python train.py --model="encoder-decoder audio transcriber" --input="log_mel" --vocab_size=32 --encoder_norm="layernorm" --encoder_parallel_block=false --encoder_moe_every=2 --encoder_width=320 --fusion="prefix" --label_smoothing=0.1 --decoder_layers=10 --decoder_mlp_ratio=4 --decoder_tie_embeddings=true --lr_schedule="step" --weight_decay=0.5
Rows from block 5 of the text decoder, named by matrix and row number. Rows with one number belong to one neuron. Each number is 128 + 32 x the weight over its row's rms, rounded and kept within 0 to 255. All counts start at 0. Numbers have three digits each. After the name is the row's rms in percent of the matrix's.
# fc1: MLP up (decoder.blocks.5.mlp.fc1.weight, 512x128), inputs 0-63
# fc2: MLP down (decoder.blocks.5.mlp.fc2.weight, 128x512, transposed), outputs 0-63
fc1.227 087:147116126141090101171189156116146135103107160116105093148133084164168145134142135094115145164030066122145139131140123134126177111142147108144128139048127120119125131158150149166134136167127119
fc1.228 098:119125071120170160141120101164152105124099062169122121131129117087087132179086138119153135161186079121159114161139147147039148158146165130152112106171083145127101128112113140078172184090149190
fc1.229 098:157129100139117141198133104100094121158121100141151106135112147135103104141177139090084180153117133133073090149120129121117124172134183143135121112146066166111037128186135112086125071163104178
fc1.231 106:130155148115152157192107116093132100106101141095169132130120083128170072174143079100113086187141122153131136131098161132106160120090130140162110125130099126142135113093095147120103171097183167
fc1.232 099:141164131132087168090112140111120111156140120141118076138136107130109103095102173106133155099150100179073150132066129107155082040188121113176105104128144181154136175138146141117128063120197099
fc1.234 089:155144173135119153085126176158141125147100134136112090143172156151148102143149069171133112108094074150166134076158140149099089113157188176145162151152147138191140164145191209171124174115090175
fc1.235 101:136108135107158127168133140162145141192142068081082153102096180089114097161128145158157149062156150126147224127127133156064135128114132056103132113144157149150107102162162129150125158116115140
fc1.236 108:077083038139128122112154095102102131148089088119122138082118134193109097158085130125125160171122065152148152161121152177148091103114129109126137128114102114150117120142119163151158128112121146
fc1.237 103:096134119091113106153112125195092162103133125156092104154133132133110150200081057112170124099099131113099120161126137117185063076119107113179143131102113101120163138137139103180140103101176160
fc1.238 102:163111131133134123184120085084199104074163089194104158059131122180078080185133088196135160155114116109151133079104135186115138161164092115148075108151103136112135134128174183180119129144126117
fc1.240 098:090068152108073106102139115133131116137092123151075152100126106128172113076126113179141153144131078094145094115135102142155095112177185152160179157104090087088133085147102087153153168100115094
fc1.241 096:142096141137092150107116146166159205145134104156124149103149100145076134126080084120119163180096102141098117090070155119133123152136107170142066099114092138155114152165150110138131142159109150
fc1.242 095:189113133114104102114109134146139131080196094148177140105163084118169132132103180147124140114129135116090107131103100149155105124115107062102114107156126109149177177088130156205212154100174074
fc1.243 099:115141132117094136118157159164171104083125078155124164126098088111153126111128178166145155178128162186192105047095159180106096168090142141130122156145101143144092114166164160126163157134161181
fc1.244 115:095146131133133120154161106120179090114076119146157165092171092131126123156125153168161120103069100155102149127166085104118148168195105120075116113095138163145102161078195157139133117113138151
fc1.245 113:217118203110144171148165115131104125119160088186108123169136093116105148147100150068157149129125198142141073110124120131117108098167184085126127156140145069102124154146196171127129126081135149
fc1.246 094:121105077097091114189119077126133112173150125125132095114117076171151104137168072126156182177113099141148091146124153124105122098177106063071132081155078073149154154173106125118091164162117123
fc1.247 096:113128137113100109157114106179111090128167135113092088126163115166116137107144117072170156064105133104146090196130183112151065130126106125174165132129162140099141095152063123054155126154117114
fc1.248 108:108136135132055105206120088137102147063132087202123091098168135106170131149157170091180147134113109103114167077113122133148180065135118077131122126098128065153087182069098152123130104129085111
fc1.249 100:153160179132074153099125175149176116157116161127109135074120102140095108083096144115150096058146184144108120133089174176088131108135156089162144119115074154138162158104135060099136158140167125
fc1.251 102:189188132119123184175100127123074090145148166116161099115140098178141099102126087139142164158080098151101116125135064140106104160126095158107175102113099134153119146108136068156078183117141163
fc1.252 097:161054095144060181115084152139197131187178142118142181112114167077103158149126128118120127079152171090174127134128122112170092156194072142162099183178114124175123131116084106130193162076119139
fc1.253 099:108164089147091103129053140098115139109105169151181117172071091133182098167094166128097062107106113120124164164139074091111079140129140139094096143095154077132121133104057152111179067172145157
fc1.254 092:111129117165103154061117115179148061099126187182184162169175123127118130169125116079139093189153173137134193123158161167195077163120102164153185083124129186126138149177143142113116144156097117
fc1.255 096:129215113155071181064133137111140172140134078067204123101154140168062138172131121135135140160163094131103180120151181133146128168067113120152163146127161102131096156183141190117151153122169138
fc1.256 096:132128185150151106183121129069124072154095105151144115186123100123085079134100181166109084087121151163065141152114139117152123180144180130080157072123131113147107121107125163150250104106134178
fc1.257 098:127171142112120153139173151135106165081095152157116134088165139144091089137092133091125190149120114103128155130146115122114105152157071140179133165141130134111107125196155131118029160127113082
fc1.258 102:143060172159123150113116138101097158111137131146147101159126135107140145135074226116155112138149133121127118092093110134135100135121142053143108126142161127120082214103082155174146165120137099
fc1.259 098:096160125142125120155119092071114103110102173185072120183145164065123091154079089143145145101199182118100159121078169181146097145109101077111101146110164166130159191161179129140127115088115129
fc1.260 098:108129143072130130099125174162152132131097167120115131131103121112096107172173094133155114114136089159136154152092170131129137091114107071147096070128124119136121104146162131164140152072143077
fc1.262 110:161156120146215105231094108149121160134093168124101133025151103123093071079139177140090138078092041159135153159160098144114095098111169154072167082103164131142126115135154117088130152119146105
fc1.263 102:139139108129070124151162142156099170048096145117123100086151138142108149129106128106114129170083104117124104124083113073064085114105198164164176087150071141170129161112130117085111102096146118
fc1.264 095:127162052136139129207094142134162126141156091154073162111143168127099107135153133168085162136123111101129146092064083107109127210109148091098122099050151176140147158100107147151147147086160134
fc1.265 097:165131193093094097102159128153174131106149113145160126142126127214131122121071107141156105130120074081159104129122155114072119199139160157116080140151124088134122116147088085170169140106117112
fc1.266 099:137119166078088133128121144140015123132111147128095145126093078114050129131112162073112112135108151127145093112132083172128066114134163098131116156140128141149159160136097158059116093144150141
fc1.267 098:150096097120089150150111129095079099166174130124103128030176117109155133129111109120089148100138118164122080072144140133114085122111127164095091066110155178147146129142144103096163191116190146
fc1.268 100:135146144135163165169126136128134133177172073114129143146155114201127178088098142092112209142094110175095119143126115076138169132088090066098100178204120136152112106104144164143134117166132226
fc1.270 090:088109127133140114144175106111102171078122106136158125113130129130123105141069166140138102110136152107122121171179165104151104053083145166189103145046125079170147134082105129182147131129109193
fc1.271 094:165143085161107101126049133126143132155111138161150191104114121160150112118114143091146135167107132110085139154154128119158121100098097129184125108086150149170152154098235061103122138107187158
fc1.273 098:151111235141151121162102148122089124109155123104150199148134154160154085120164115132157107143165188069081110126122161141165147093080137142151163099192175143108142123126116137138172127139134114
fc1.274 107:141153114081080182134130133165132128126109108116126144123103048169126229139181168122091115109154129086147118179081132084142120090081079140158159169149166128148145099150071172133172102123159139
fc1.275 094:137182143134139158132143085028164148143097103106112151154137137116152137149130135165171079139098144168079121102092086156147139099052201107133067140161124153179132156146096168141115119104125127
fc1.276 097:094090199152117112140152097141177127060080085140190154104097118166135158090181176173153129081124124114124128146089141139125135151091073144152147121126118107146105095173103129118150174110107156
fc1.277 103:132118091146118133131148175084114130151104122132131132159125054124161138074134112098114126096164200143107179155129143139136093134060150156147117138102155127061180122086139148161104151146158228
fc1.278 100:117106146147125178135105108133106089124122168185106131097152076069119116169154075107151171144140110157112139092188096119099082049129106173176141069161142107133149097077096112116133073122154137
fc1.279 104:137147172073133118117111138149164176152150158146095126151110087134109143125086138130118115132082129111123142188079162051080113160130118153068117118140136183128087082049100141139146076137139168
fc1.281 109:124129125079143104176104104099165146132200201180161169157129094113125158091160116160117144123130098096051083165110197137138110180103131102094110124134150140151179113138119107125105094121124083
fc1.282 102:080104200175127147190165155106182147081125049121113133188129088132108110109136120208122147098132177172134111129159108162131154095135159134144110121140102108155141099160154205114154163141119161
fc1.283 097:146158146092147119147174100084092087133112102114180168095121040148113101163097125110122105097178142098146136161131113155105079135123109127167090112183143199112132126135100084127201185155073173
fc1.285 109:139114143115091152126144060173085205160074092131166051152217085133066142102091127145165120114097170148091128084117107103094133108103123078146121101130142157129127128128098137112105159153123157
fc1.286 098:159160100127074135193146164139140093112166154137193114148117099147137170134124116195157057079148136171171100160114145087137131171092137106156086129115113126084157155132078150171170142089128109
fc1.287 093:137103140149144093131136114147143099199192120165175153164166134152081094067109115107160146099135141124182092116179114093081087137141156086096189158055089169129122101087146136140160102101146076
fc1.288 097:114115139106106102113169127109118145137130119164128154100126156119122113075148122177132133130214149143137165126128088117151091108148099133140077144135184127178084129129058144163142150089081150
fc1.289 107:141153127159150146136083144193082118118062098148192125098168058134151100149105143142083105132183105190105176139115143189056109118118075125120112154156129146142088118123113071139167171170129144
fc1.290 111:174173104103117101142125140153109130102104050125118145177091138224123128111176179051161146183120108145155102120144166138106144127041142167115137096138081142169154163142125131118112120141146165
fc1.295 089:165199168123153161081183119130149153084122070129102142185153104097096134079148134129125104105093106155167076084054153162137090074093174115161146109082129147153103129122193195144162162145108150
fc1.296 091:126151170186161134083128086127115082167140136118177152109130114094154126123134127143109114186100172084141161156081183220187092156126139157135127132093143190076093161147169155157123130153166161
fc1.297 100:166191160146131105178110118110150090144111148141099080113118111110153121175107080119167126158105133117160162141173154191092123118185149087175139087158148182132184135127140131109157158104164124
fc1.298 102:111126144131101134191132118135136104109061103098087119088136121127111127164118121156108132152085042059151140159129074144129086131204138104147162184096071126141097114086141128154157128158070165
fc1.300 092:130124142107155212156110111101078170065160141151135080098130118100081092109126067152127113119080156170162124170132125149137094173142146074141183111134101125122165100197156138186159185173103195
fc1.301 109:111107133094112075148146055150166115055095150113156143130174128181151094160116097123158163157178163126100140157196126148081144143146184098135179123172099119129194142158140115121145172146152153
fc1.302 100:087133130113103090147067148150164092110122157102193172097098106162135116121106136136148100068105162156105139069082160124111056116085121140110129105067100104144170064156111126171108162125182111
fc1.303 105:167092080121089142178167138150056113143163092056130153139104099151145093086161210076126103106120107124112128126162101144210120174194094082125099147095155112110123134135133144149146145125129099
fc1.304 098:171151172137130173182124112172124073110067082094125121186061159133107131158127086097153150195104164151126128140098170159166158060127147131108075216134173095152165198130123108203175122132119084
fc1.306 086:182101120113169166145138100155168119113086102143120169160138141099128126094141116143123140119124111054135144128148197142117159087144169188166119133154119179150102143082142133106142152207149131
fc1.307 108:077105208118075148143104138159099170131121178121144181102191116152096142055158117109183128150104132170065169094058146122134113153075114126148090124140177166093149152109110130139167138080087165
fc1.308 087:163083140106171156151094107151175101118066118137140135108129155068126133145090117181132133092117111105139103090173105125101034087109081151109091127107117141133158098127150175088112141172052107
fc1.309 097:167050097116134130147142089193148149144141196154110104184117104155163139138128130068129134120058135168131124166128147099143161145157132094162160136137105153091112129127133167187153108129134076
fc1.310 117:113130176163122194109141196177076162133103088161102082175127142044114162138147159080139083168128113134122089115058145144139150152160143112053107089137108135155108115173132115134121135139106140
fc1.311 097:171146208117135054162114090165108143100142124190111134139108070114123069100137109149137156129160102129077144135177085091133102148162121066168132109108142132126106148208136138144152094121142160
fc1.312 101:163135161079090088119156126160136153185143160149158150172124137160123111079150164129180153180104072124149140092163184073116160129122099062170101121107143157120145067149189099153221084124142111
fc1.313 091:168083163172137149129111118099089151093090185102103126146129183164173091119077121134075127144103118162080128137142146138139085167136160168082126113131167151148108122126088146146191171114108120
fc1.315 093:063103124132128115113150119139096127115110167171133149119124108146157158184172117107115129119100148085111148120132022102070144137146118092095129158110129219165108138148144059096131148157141108
fc1.317 103:184104115090154191195112105110089151101125108140097157127174113116108100135109126108130176128144116176118095129081139108091053158160088197144182115129126192096179125108085116090138149132117112
fc1.319 098:171134115130095091128118149148137124142162094157226169174160112131114119083096112098091099097102117113105095106149141184173125128136092085155069112103110145116172098147108150180103183095158137
fc1.320 095:169114132144098175160113151061134140110105173107187110165072189105118151131164174144140149136186111134082148127115138113163108105207174130091071113131144111171163189166117138099144084102090122
fc1.321 095:147119141136126141189086126193134191165060141171141157168131156077109155121091068098153204103080118102159111123086074137098099061173146165099143160110095172128158078096115168112090121078112132
fc1.322 090:142187124131145115097130111131110108097120140176155133136104138156169072099094078212126097122124115086104134152131136080174108159121172119176078126126103162111166121146134190152152135110080163
fc1.323 101:043123145097117124119114104101110113159117145106149088092095122130105058148143093086170077098168112160165163133177170153098165051124102152127058169178132115138106145182137188179117129138181062
fc1.324 107:099095120167156133114131094146146126115125085149147160140124104174148122136123098133096146141162077153089099121145161143182119169146138126088118178150158192131117191074092103146156227082095182
fc1.325 110:091114087065114082122133095111105158090131145158177079100146117139118124098132126076134132123129136152097096096164160126160126083076168130151118112166089152144180085203137131184150162121130150
fc1.327 100:149144104103128194154180141111143132111145093175120131124139060145090133140092127107133086124113097114166097060136140054125085166183177086127179122139114071150100176135092093158118140120137126
fc1.328 108:131113114158147173114071102175162158179161160202169143174116073141156073174179138085073125146127143145115076167135178174172145156137105076178155121143136107139166179082160102130106118133140076
fc1.329 096:078119133131122147105090171150103125115118133147116141085111149190070144127140128133112092135123132120050164092115167108144066180158132125118127183131122151106147148196140101162149108177110129
fc1.330 105:131163162137101107087073155126147111157195147136094126133150144165098086111115138069119138142143167096063120149122154146160136152065161167138160110152191085110163073206112161174141122121138108
fc1.331 092:130125144147126183194119081173148163130189087132119198181149137144129137149151110133193161054130088145126179159100038135106106119091133098096133144124120123168113120108072121188088064051193136
fc1.332 100:136118161083137174178154157142088139141078128105085120123138108145093164157100124101121167118042167106126140169138108106150077143198086122132135178078094111135132133172051117055093129113149147
fc1.333 105:115114114145153101148131191125096085144226093114063139173092159087159120142158175099146105157118120110142079110145143111112118108176100171159101103165106165150111129137152181123075188137158103
fc1.334 102:167132132142122131168132068119160100098154116194148161159155122106084169143159122099135161130161107116106156060144091143152093171096142090134085143154122131105157149073160097166102159095154146
fc1.335 097:052131158092147087152164143181088137131123157120125105166111096144091155113177183152171167158088107144142119137088143140135112172207067157127159103149099074218164140170111141147116094136128127
fc1.336 106:091105148190067212072089077115125152157161139080172118172141088141156140149135129080114117146122109117133138094143163117095068107141104161131076124103160134174152089142130153126133203134104100
fc1.337 109:141109172101121115148107098087112075159151141105146156119148157135143098173114141134096142138147169139143165145119151131163116105133112199151081093161178164133075170099156135120123153091182117
fc1.339 097:109099108117037153120136115132100137126147112129099144060145108119148128167102107125109159111104102164129172160136129159123134110137142157158073127099123055141179119100082070125185176121177113
fc1.340 109:161135079087129179116062066154121102154107102087092175176105116156108183122141098143140051116154135175136105143141116110113142154079168134160110114128102161166117126156113132173110135229111091
fc1.341 113:112135163126135149122155164086114138139115163080154143137113105080109075151098099148182098169166178095091084186125179153116121119126082090078126181150111157124138117155112117160139134166095168
fc1.342 091:141160124130135124111150138183122117115080113146117125157152124128118102142169132156150126154154101095101087094161122133103167046057150157128141087127139172146127118146099094124154188200191167
fc1.344 102:213140114120173159186103131139080201122114220171096108126092075136140122151221113120125178134143143110128163142151105102079042155185180127134146101139112077135146157102107123156048101169092123
fc2.227 077:143114144119151108101131110117105096170086134158190182137106157155081125120126114192195108116166066115125135075146063134092158158164101143157158078140156132114111154144114128140116142149141022
fc2.228 095:093097102203167129119088097126130163163120152072113168165173122172158157129193076155162122179117075128104029133113136113161090108116092098109168127138161142135104146148166151143141064097140090
fc2.229 101:122084122087178099111124106135126153137127100003177159104158128133158138157087075135155135094139108132160148125109127141112142054146107077115117125119160141149159102106092160121113151110118099
fc2.231 103:145110160085112112083167154139131186105135114140131091155163150158110138182113144142127162154155144094080130163145103126081114112142056132134153200137125130100143080151143072106082079161087121
fc2.232 103:174078108117094107138124089112104117151118114122124149144139138079128159121139072205069091139064184066198172080118124135118150134099120157106197116105124158190105150134142172118111180124054124
fc2.234 087:117164094143146128180116082127135147148160153126188124093113084142080120066156166113152181122092160166104137165043106126179153109178100139177097112122095142166128134083159137123086152093147100
fc2.235 091:177150101102108134095084150087102135096114156177131165119135093116107158108180106137148131143062148104068077177131174136200120159134135171146139157102151125164181126123100096157143133079139078
fc2.236 115:147138114112070068135140160151174114088162145139085110117111122070155144132113159128143087132120144161150115131157086171049105126198113132101151112144086106169159107104100095130066081140106113
fc2.237 098:137065130172129046139117132090134104166134105077147188087145156093135129095185095086087113113151135144138068150173121150076156179112130147127172130159128130157096107047094154134142142107085083
fc2.238 101:084113104146131185158159133142081083145101090133093111095113133099132063119121101115124130177102216178089066191128173056136116110106131182129149158140151080115114073119077139119122172095110105
fc2.240 095:150130172068126148147110113122153105124140131143204103130117113134066189104095182106110118110146152191133126093074152073117133089085149123126069120133161179140159123083135135150108093165101165
fc2.241 100:186164130133146098113124096133130082112123101104148138167115127125121083124108154145155088061079136163146126180143087117145116140190132093123135181100120114128148114126101146112109111151152115
fc2.242 099:159116154116126159129140117133083126101123144172107115194092180158118166172141150162137035145106120169122130164106156146201108141134144194096140152176098111151150190159163123135078125102114113
fc2.243 088:150130164143156095132122125163078101116159134133170075117157163141111170141095130081098108176098161129117094165138083123100132142131193139093177060150084129153151098105125184146090158124037076
fc2.244 123:108108122159134100140163247147155153141112131100120114155103131142150070147170123138098146150206123111159120163188120168091127097110105150096138139141152186145087110149101148021104156132133160
fc2.245 109:058198105203181140118125121155120121143126167101135130125152132195130097074171154117051142129107142097189123139140124130149190130095126103149112100145133152129134086080164084142129137125148149
fc2.246 094:174150159156127187174092145109130156155113126121138131135065142112083124117088140103076106071158155112096167125105123063171159203144144186199128145173150172145083054087153190127109118137153138
fc2.247 089:178146124118161085128133108084076158103085147102204159106121117086111129131089147175112120126106154172128139141106155155072109146124107112088156095128124112194114104090125177140145100107066125
fc2.248 105:142135120166112139160142173096151140159092125069164088140127110141124118160114105155095118128086145169072133176131145117184126182175106122114098121077118171173139036140141103110091149175154134
fc2.249 096:135115088102149142147178045064050168161107112105134166146142149121107146089159154151154100066119141160170117141164083115135174079164179169133134142122187167085141109139086078170122148125080082
fc2.251 097:084103173158130086123123114151113182105132112070193092113135108099103124166166174111090080201168135153132117135141155121105183108140123136177132121185089159128107130100115149128133074073112182
fc2.252 094:123178136117133099138187076129148114085084118127150094127119082173104089133100136114207077154114052132109147131105158120077133123105129105112065077075160109134140077131137093145130090111162157
fc2.253 089:146127125073159144118160173181103130108124096121097125108103148145095153115127160138145112130184110152125167059085172120145096092137106140190195115173080152080096083131149092173113168067159158
fc2.254 091:170129117102106182123118137106145133109116112088110077139088194106069148128107108166074174087130121129126083131168091104079128059159177130113162167096158165151118167147113156136113111172145119
fc2.255 096:123133159143187114140125105115095122140100118181147091137111170109148117111159122097127171056148153131123034102164172076174140131192124158131167089056142121132155116128059120108171172138070089
fc2.256 097:100131107159115163121078122138104169199138115113091120136113073159176140148144111108080117195121130079157135131097110166089123187102089086136144142130071096172120135107126086136065196116142104
fc2.257 096:135120133147136182080131112172111041089171136130096124168117151123170127144114137071151087145150108133108124106135191124145176084174138086123111072161153131150148183113117099104197154128130161
fc2.258 102:125107072139104064153122091100090065132094170126112085138116160174114123063102130100171119101141149131111103131174133118143138144132065211159106099124098193131155152175161092141076114095088190
fc2.259 091:128114133111174097144104166140164072181166141130126133075140112159125148123136099133147084135116105139166121136171101034105095105126098152175148129173097197137084047161106157101124141170104184
fc2.260 105:122078155148068098094141107155109087174162112150185119172110134159163154076153140157115171087101161099155079132156168163192104136121152158131165144105146160088098130119083120121131128111120108
fc2.262 104:118150102094117102161102159106134095127117077105160154151130157109143097111116187171156203100136122120135088105128140141140169162142094160156104122148107093107110194134032146159100121115129097
fc2.263 107:154129129096109132150139131126208121143177096109166138201140180112104098140162088147145080092148108122144125130162152140132191137165094052110102072136171133094100079111139150118125081107159139
fc2.264 091:107143169099077069115154091089115120093168144157137076080123084119162128121115121107104128113117105122116123141148188152101085067119075168136144132108104115159080087199100098198179194112132125
fc2.265 095:147173108150116176142126144098111107026174126104085128087076085085141151122144105060134135141101191134092134102125110137198121150116108134132152128123141119169153134122090082124088142145144144
fc2.266 094:114109070164164100147091083102191099063100144142138140078122147128121135109102107098137079102102102084205135127133136082174127137165078131070098117088131123144140113101166120125132112132158144
fc2.267 101:105156127143193160131140165150146179173147077142203131141116147083067106136100120155156113122107154110181182141064106128123133112086135121138117122144147113129144169131124190128120167096127170
fc2.268 109:126156105138107123074134124158136147116144198122162081157157108113180121148118125158115174096190136124129120169108167166160102154166110144134130090106199069091120138170107150158089218097137167
fc2.270 083:162137148135195083130097164108159110118118139184144113122108150141150103152125088141205103168170059101097066120140103156092095122164112153124137089128189108154074098154103122069131117150098096
fc2.271 095:118119104064124134107152095123103171140081155119116094133071090099194043130134147152122102134177142129137117143155127162050072110104160145089166152094138165108181140152086126148140131117124128
fc2.273 088:162127052132119137108091093080121122121099162167118089078103082123104159146079090142152168093153115173156149074103168092113098173196174160101108146144147135159138114158168197146125110181104079
fc2.274 104:104159074139166088152194170131135107088115099113167122118171135105127096162160093106161122060114120142098109066177146144142128128127123098141150061074144107106073086108182090128076142126160115
fc2.275 080:118072179136170157150073148163144143169132139134146098179158099136114120085133079156163123165134074114101105133113163158107197150150091135180207141100148122081134084128153101136178150092141097
fc2.276 084:148151109114122108104124159091164123095123145121114124172143115139087123154117102062190171188042120133112146148127104143102105145122159112129128107114117172143109068109117115186096144128116115
fc2.277 100:145107120149103084052125119113166131062139112133167072111140054172115111158151120136095134088124066139113120114182137100116106102157112101080164085112071124150063110128139169164099159133069059
fc2.278 107:122134079143108156134139110122154152110126135135117154149140118113095140092081087184106134142123092190210093147083184170123138117194124128084055132096125131095105086162135115149097096138130094
fc2.279 109:130117099101183139151077125051122112077166112135103103176129128139160162130152156111114164107170102119132175096152185176123084143107091143154155098076114081166134171170108106148119149134133122
fc2.281 113:132163123139154145123151114090139136103134100071091200116153095114091193132108121141099179128076101196145161178115112212153082094148158140155132195178163109130159113106115088103178126140121180
fc2.282 098:161108096112123099118107174144083135145097193054147156109105049118120110173115124085108126186070111115104102098120171088088128155088148126110117106147109190163131151063148116124109119114132125
fc2.283 099:189103142130091109101170083124149147172111148068104085135061179145154116195111157096093159158176144130095101114131146180157155132107125124133134128125084059143152158150221093195103115111143132
fc2.285 116:135145132128195076083161086171118125069079103117130141130066144148133062105107082165167105151128131129150093125065137139145038166129134129094133092153129119135090128128134130149098113147140102
fc2.286 090:131083210165076160071111110157165121094151080114149190136105132074154091185081138108127122142123142126089143147160146122165123098150172111105144123135120153164081144114148134120083122095146155
fc2.287 091:163179148089099137120143163096144197114126095099102122098093099139134150195166110147099078163100117181114095126127097103110107120113136129184043134164184161155126131114135084094128147168079105
fc2.288 109:091089165197127142186143132120147115131129081112123135039135092121184171117089167122141130159105125194130162156126110102115181141151144213109136149119126135175120164140113149079117089109119170
fc2.289 102:122128125064070120118164157101145150137134188103112183148123163184104128189134125090146122123088123104174131072170101133155179115154152142100159147131091131096148164167163128140122076107123105
fc2.290 118:131113119108132107118100133097158115146120158115103110119089143126142120122135165134108053140196192151117151083102117103092122134180163112081123085130166102199142096140120159110122081160132127
fc2.295 088:169093138186118173133147103146144119137133136160178107095086113136159083136118130136111156121118156095117161146164145115112110135108108149088117123142080122090135120143058071121061058130115144
fc2.296 082:181120115091091133165077150131115202128126169076095111095075117169071103119117077121094156072123122181122120111141089113131073068141125121095161084115155137117159090159099086081130126127076109
fc2.297 099:088141168126131141108156134180130116197128098128141142115106060195129096099214175175128121105120107141141100100144185051165105150101115161125175150118116078176117159111129126135143079131086172
fc2.298 117:153109163139108127146180156134159099140171106132055139144121157134202136132111152138173181116137126201129145086087145120093158133166110101095150110111163115111173109150139172086160134164113120
fc2.300 093:116134211164112095096121141126153039161109152134161149100150068108177139195109168118119169143181105103071142064113153075120120129110173194174090164147132128149119143065168160115099157126122121
fc2.301 103:149154081186171113146189188134107159101187141107136152133099158137134110144175131148138085147093091142089129109129127118146116128156161073153130114128171197155186124096147120184189107134150102
fc2.302 107:157138151065135126142183099092106133166108118067144152156118159032192109140166105141185140078091173105120087127136082117131172108160156199132064147149146141147132094129126113102106115183149084
fc2.303 108:171139102209128094124094108165132145110127124131150120105078100134141142057092093107155118161116214121185110099081114093044155101155150140118086096132135161149139106213188120123093097187164122
fc2.304 092:085067063123183103138177090081131141127172185141158153111151116092157151114163163168145134131127148117080154089096122136159127195124082114133123051074081163126099100160135082060066132114132119
fc2.306 082:090089118123111114141105156107100186132161152169107157083137107144159113154060078156115184164090149144116151145131127117132098130133105113106148090114140110143175109118176113117089123064162062
fc2.307 111:098060127081134170079131159086121094139202051105062147167161111156117143133149169202147150081097090102130121137094116150116156113160140084128115167122111129172097138144140096113121089124112092
fc2.308 088:163078129141085149095105086165083072099153139125077134128091098178118101080145138109083089149152125118138133111096112090162201140141121086105142161074089121136098121167142125124158096101183143
fc2.309 095:126112132164119080119139169049104180087104097222172237120106157158127121131124116087174166136177122114084119152147097118072191107123170157107058145129134104179162118132114103080075122165118088
fc2.310 108:142150091096170112181160051141094164139166155121124114091168114148127082141157134134145142089131069149128101120147155135159138084132082141116211071109202117116150079179166101173155156126110114
fc2.311 091:128123129129135142110127166116142087175043181112118145157136227149165121157125180083093127112143178088185151128127140122137084149104135078137190162148167095159061044089119106177143163140091129
fc2.312 099:118062134152155144124153108111112134124104075083087100071128102127126104175152165107107145170151150139087167169089100145131107149125084113138116181189161139190097146146110188085077175163055113
fc2.313 083:094104129099111076126093123106129108180173099086190089084134061105022089126186134140147082093123145123138121114078130116042156106099112084178096092121118164110104161152178157128116113146107098
fc2.315 092:204105091144115101110140152117144107135149128077104119162117209141076137058115145132148063137118082159095120204139169129093152045113126108170094079125126119074103111131126152199153108149108149
fc2.317 110:179108140090063100116179137122199099162142088113177088155118126184091111168151096146108064104093153123148183171130161091130120115131136096088137140168100083168103137145097166167106088110166131
fc2.319 101:166128121126098154116130150095169077100128167147119157146078145140148121088107089098144140166152155120174144113113066115087129171101150145138143078139153163091046123121134099104094135088093162
fc2.320 093:125211141107173143138146135157113111161140089127141124097148118110134161076122109169090107141122128138098093075182084168097187169080082125173156115098143141091095135181191079127141161159183134
fc2.321 097:154095111131160103076110121087132142066112078090112062108121112132096176114123143175118078159193092184122086143103151084135122113107151129098179127148101120123153156146143091185147116084158160
fc2.322 091:126125090171126179148066160117176104132114157093114131128093148129120100123178121114141116155134163189165098148151101126118123141142087129127107155119100154218139114123104125105130166161172123
fc2.323 103:138128164166106068100126139119107157140090101151127163140103104172162120128114147157130089152116169118068087126144126169152150153116161139097107109045102114124151084090137074114142156111106159
fc2.324 096:213103105137142088132110118085159117162084177099121148125110059133147117091144108157201120112121156070124092116119141069148111077147113132129128097144122093129147124158154124149123049101095111
fc2.325 098:220129152142151114163140143125093077136110206102133128160111120084152085092099141160131105119130142096108145131084086141087145122179113114125137065094101165150132151070109128118144122116113124
fc2.327 105:100193117139067137161189107130137105047119126110157117129168152163172128117110158145116180100089150053133156129101137204189141062140110144116062134052148131164057154108107134144155177150138165
fc2.328 102:133111212137117097121122108149098058082113119095111134141123188107077147077150099144190123125158117109107112153149093110143148064084137153123107099146119139132076129179106146132105149127108127
fc2.329 106:128103113119152126146086121060161152158180157196161151088147130110169163122139166154124175104118173163160120206150104148114128118108127084153168138077119123121139103109115137151150139114074143
fc2.330 108:169098068085125097128154166113129132083119153101178138093106126059141162196149097183190119154025151126160160136099141127109082133209110120142135158144098149120101165070142134134098161169162103
fc2.331 086:146153219163159127142083211073105092150141126129137064121139142108149180079093184076133118176138126068129144158085130094147156204171128149119124128045168110097140108100148128132141155108114149
fc2.332 101:154101161137145103152157150167164095100136189211127134089141119081114112131125064135144143169164077144127104143125177133178140131204142107133112042141142131119141176111162107116119123178125103
fc2.333 107:113127102118127164119087105140118190147098110130103097113185056179163162033171117050145190120103130139105139132117121155153131135121101090132190138097149124127135119173175119106165095132092104
fc2.334 104:068098151122140166120128147146149170109106126091082136133113116188145155094177189071132041183111156091081124106086111112142112148081114133120092152103133138139153133123107168129122175100122094
fc2.335 105:166105117091095147162096131075095141192145118144146167130155153179094106146168069103089126063137125099134144147206143114125136150103126111158187110155191129139112128092104136136089194134135073
fc2.336 116:141156138204179149166154158149160092125155057146125115169124161111121105122128131147146140131118141150136159145059188135094138175089145107117144156115142129130055108137014123124099107133152120
fc2.337 112:092090117158144216173174136144145141134115102136115108101128106143061122099143139076208155104156124107097122156102083114119103146136117145134112164124130116148180124163138154098117159175167175
fc2.339 090:113096129201150148195133174196191128127086146178148138171094157161068114162140118133121111136107113137151106103110146118167153087055100135137088103155199116134065120087120198158167093079128137
fc2.340 118:102132124116156075189151174072136158184093190172110078070107167116092109145127139102070149107147125183102165144102196135137065121127125083127148116145093160137119148118135150057110149085105122
fc2.341 106:107131123167091051142116130150140093096164142181083121117086114150128100169160068118181152095128159167129166091165113183111132130101076154181110070089123138149135152136110130148101152174153069
fc2.342 087:127098100056096099126210153062114097137130107124130163114142123176114109180039124136108072107155183107159166157107100078107150165180111068160124113158096091150142161139104158146065102082136119
fc2.344 101:102122111170114175122120097102170066166084125146143154086131143089120085137139137117121114114138139125080048080060141118128200132116094141140132137124162118125046162102116092142124164097113172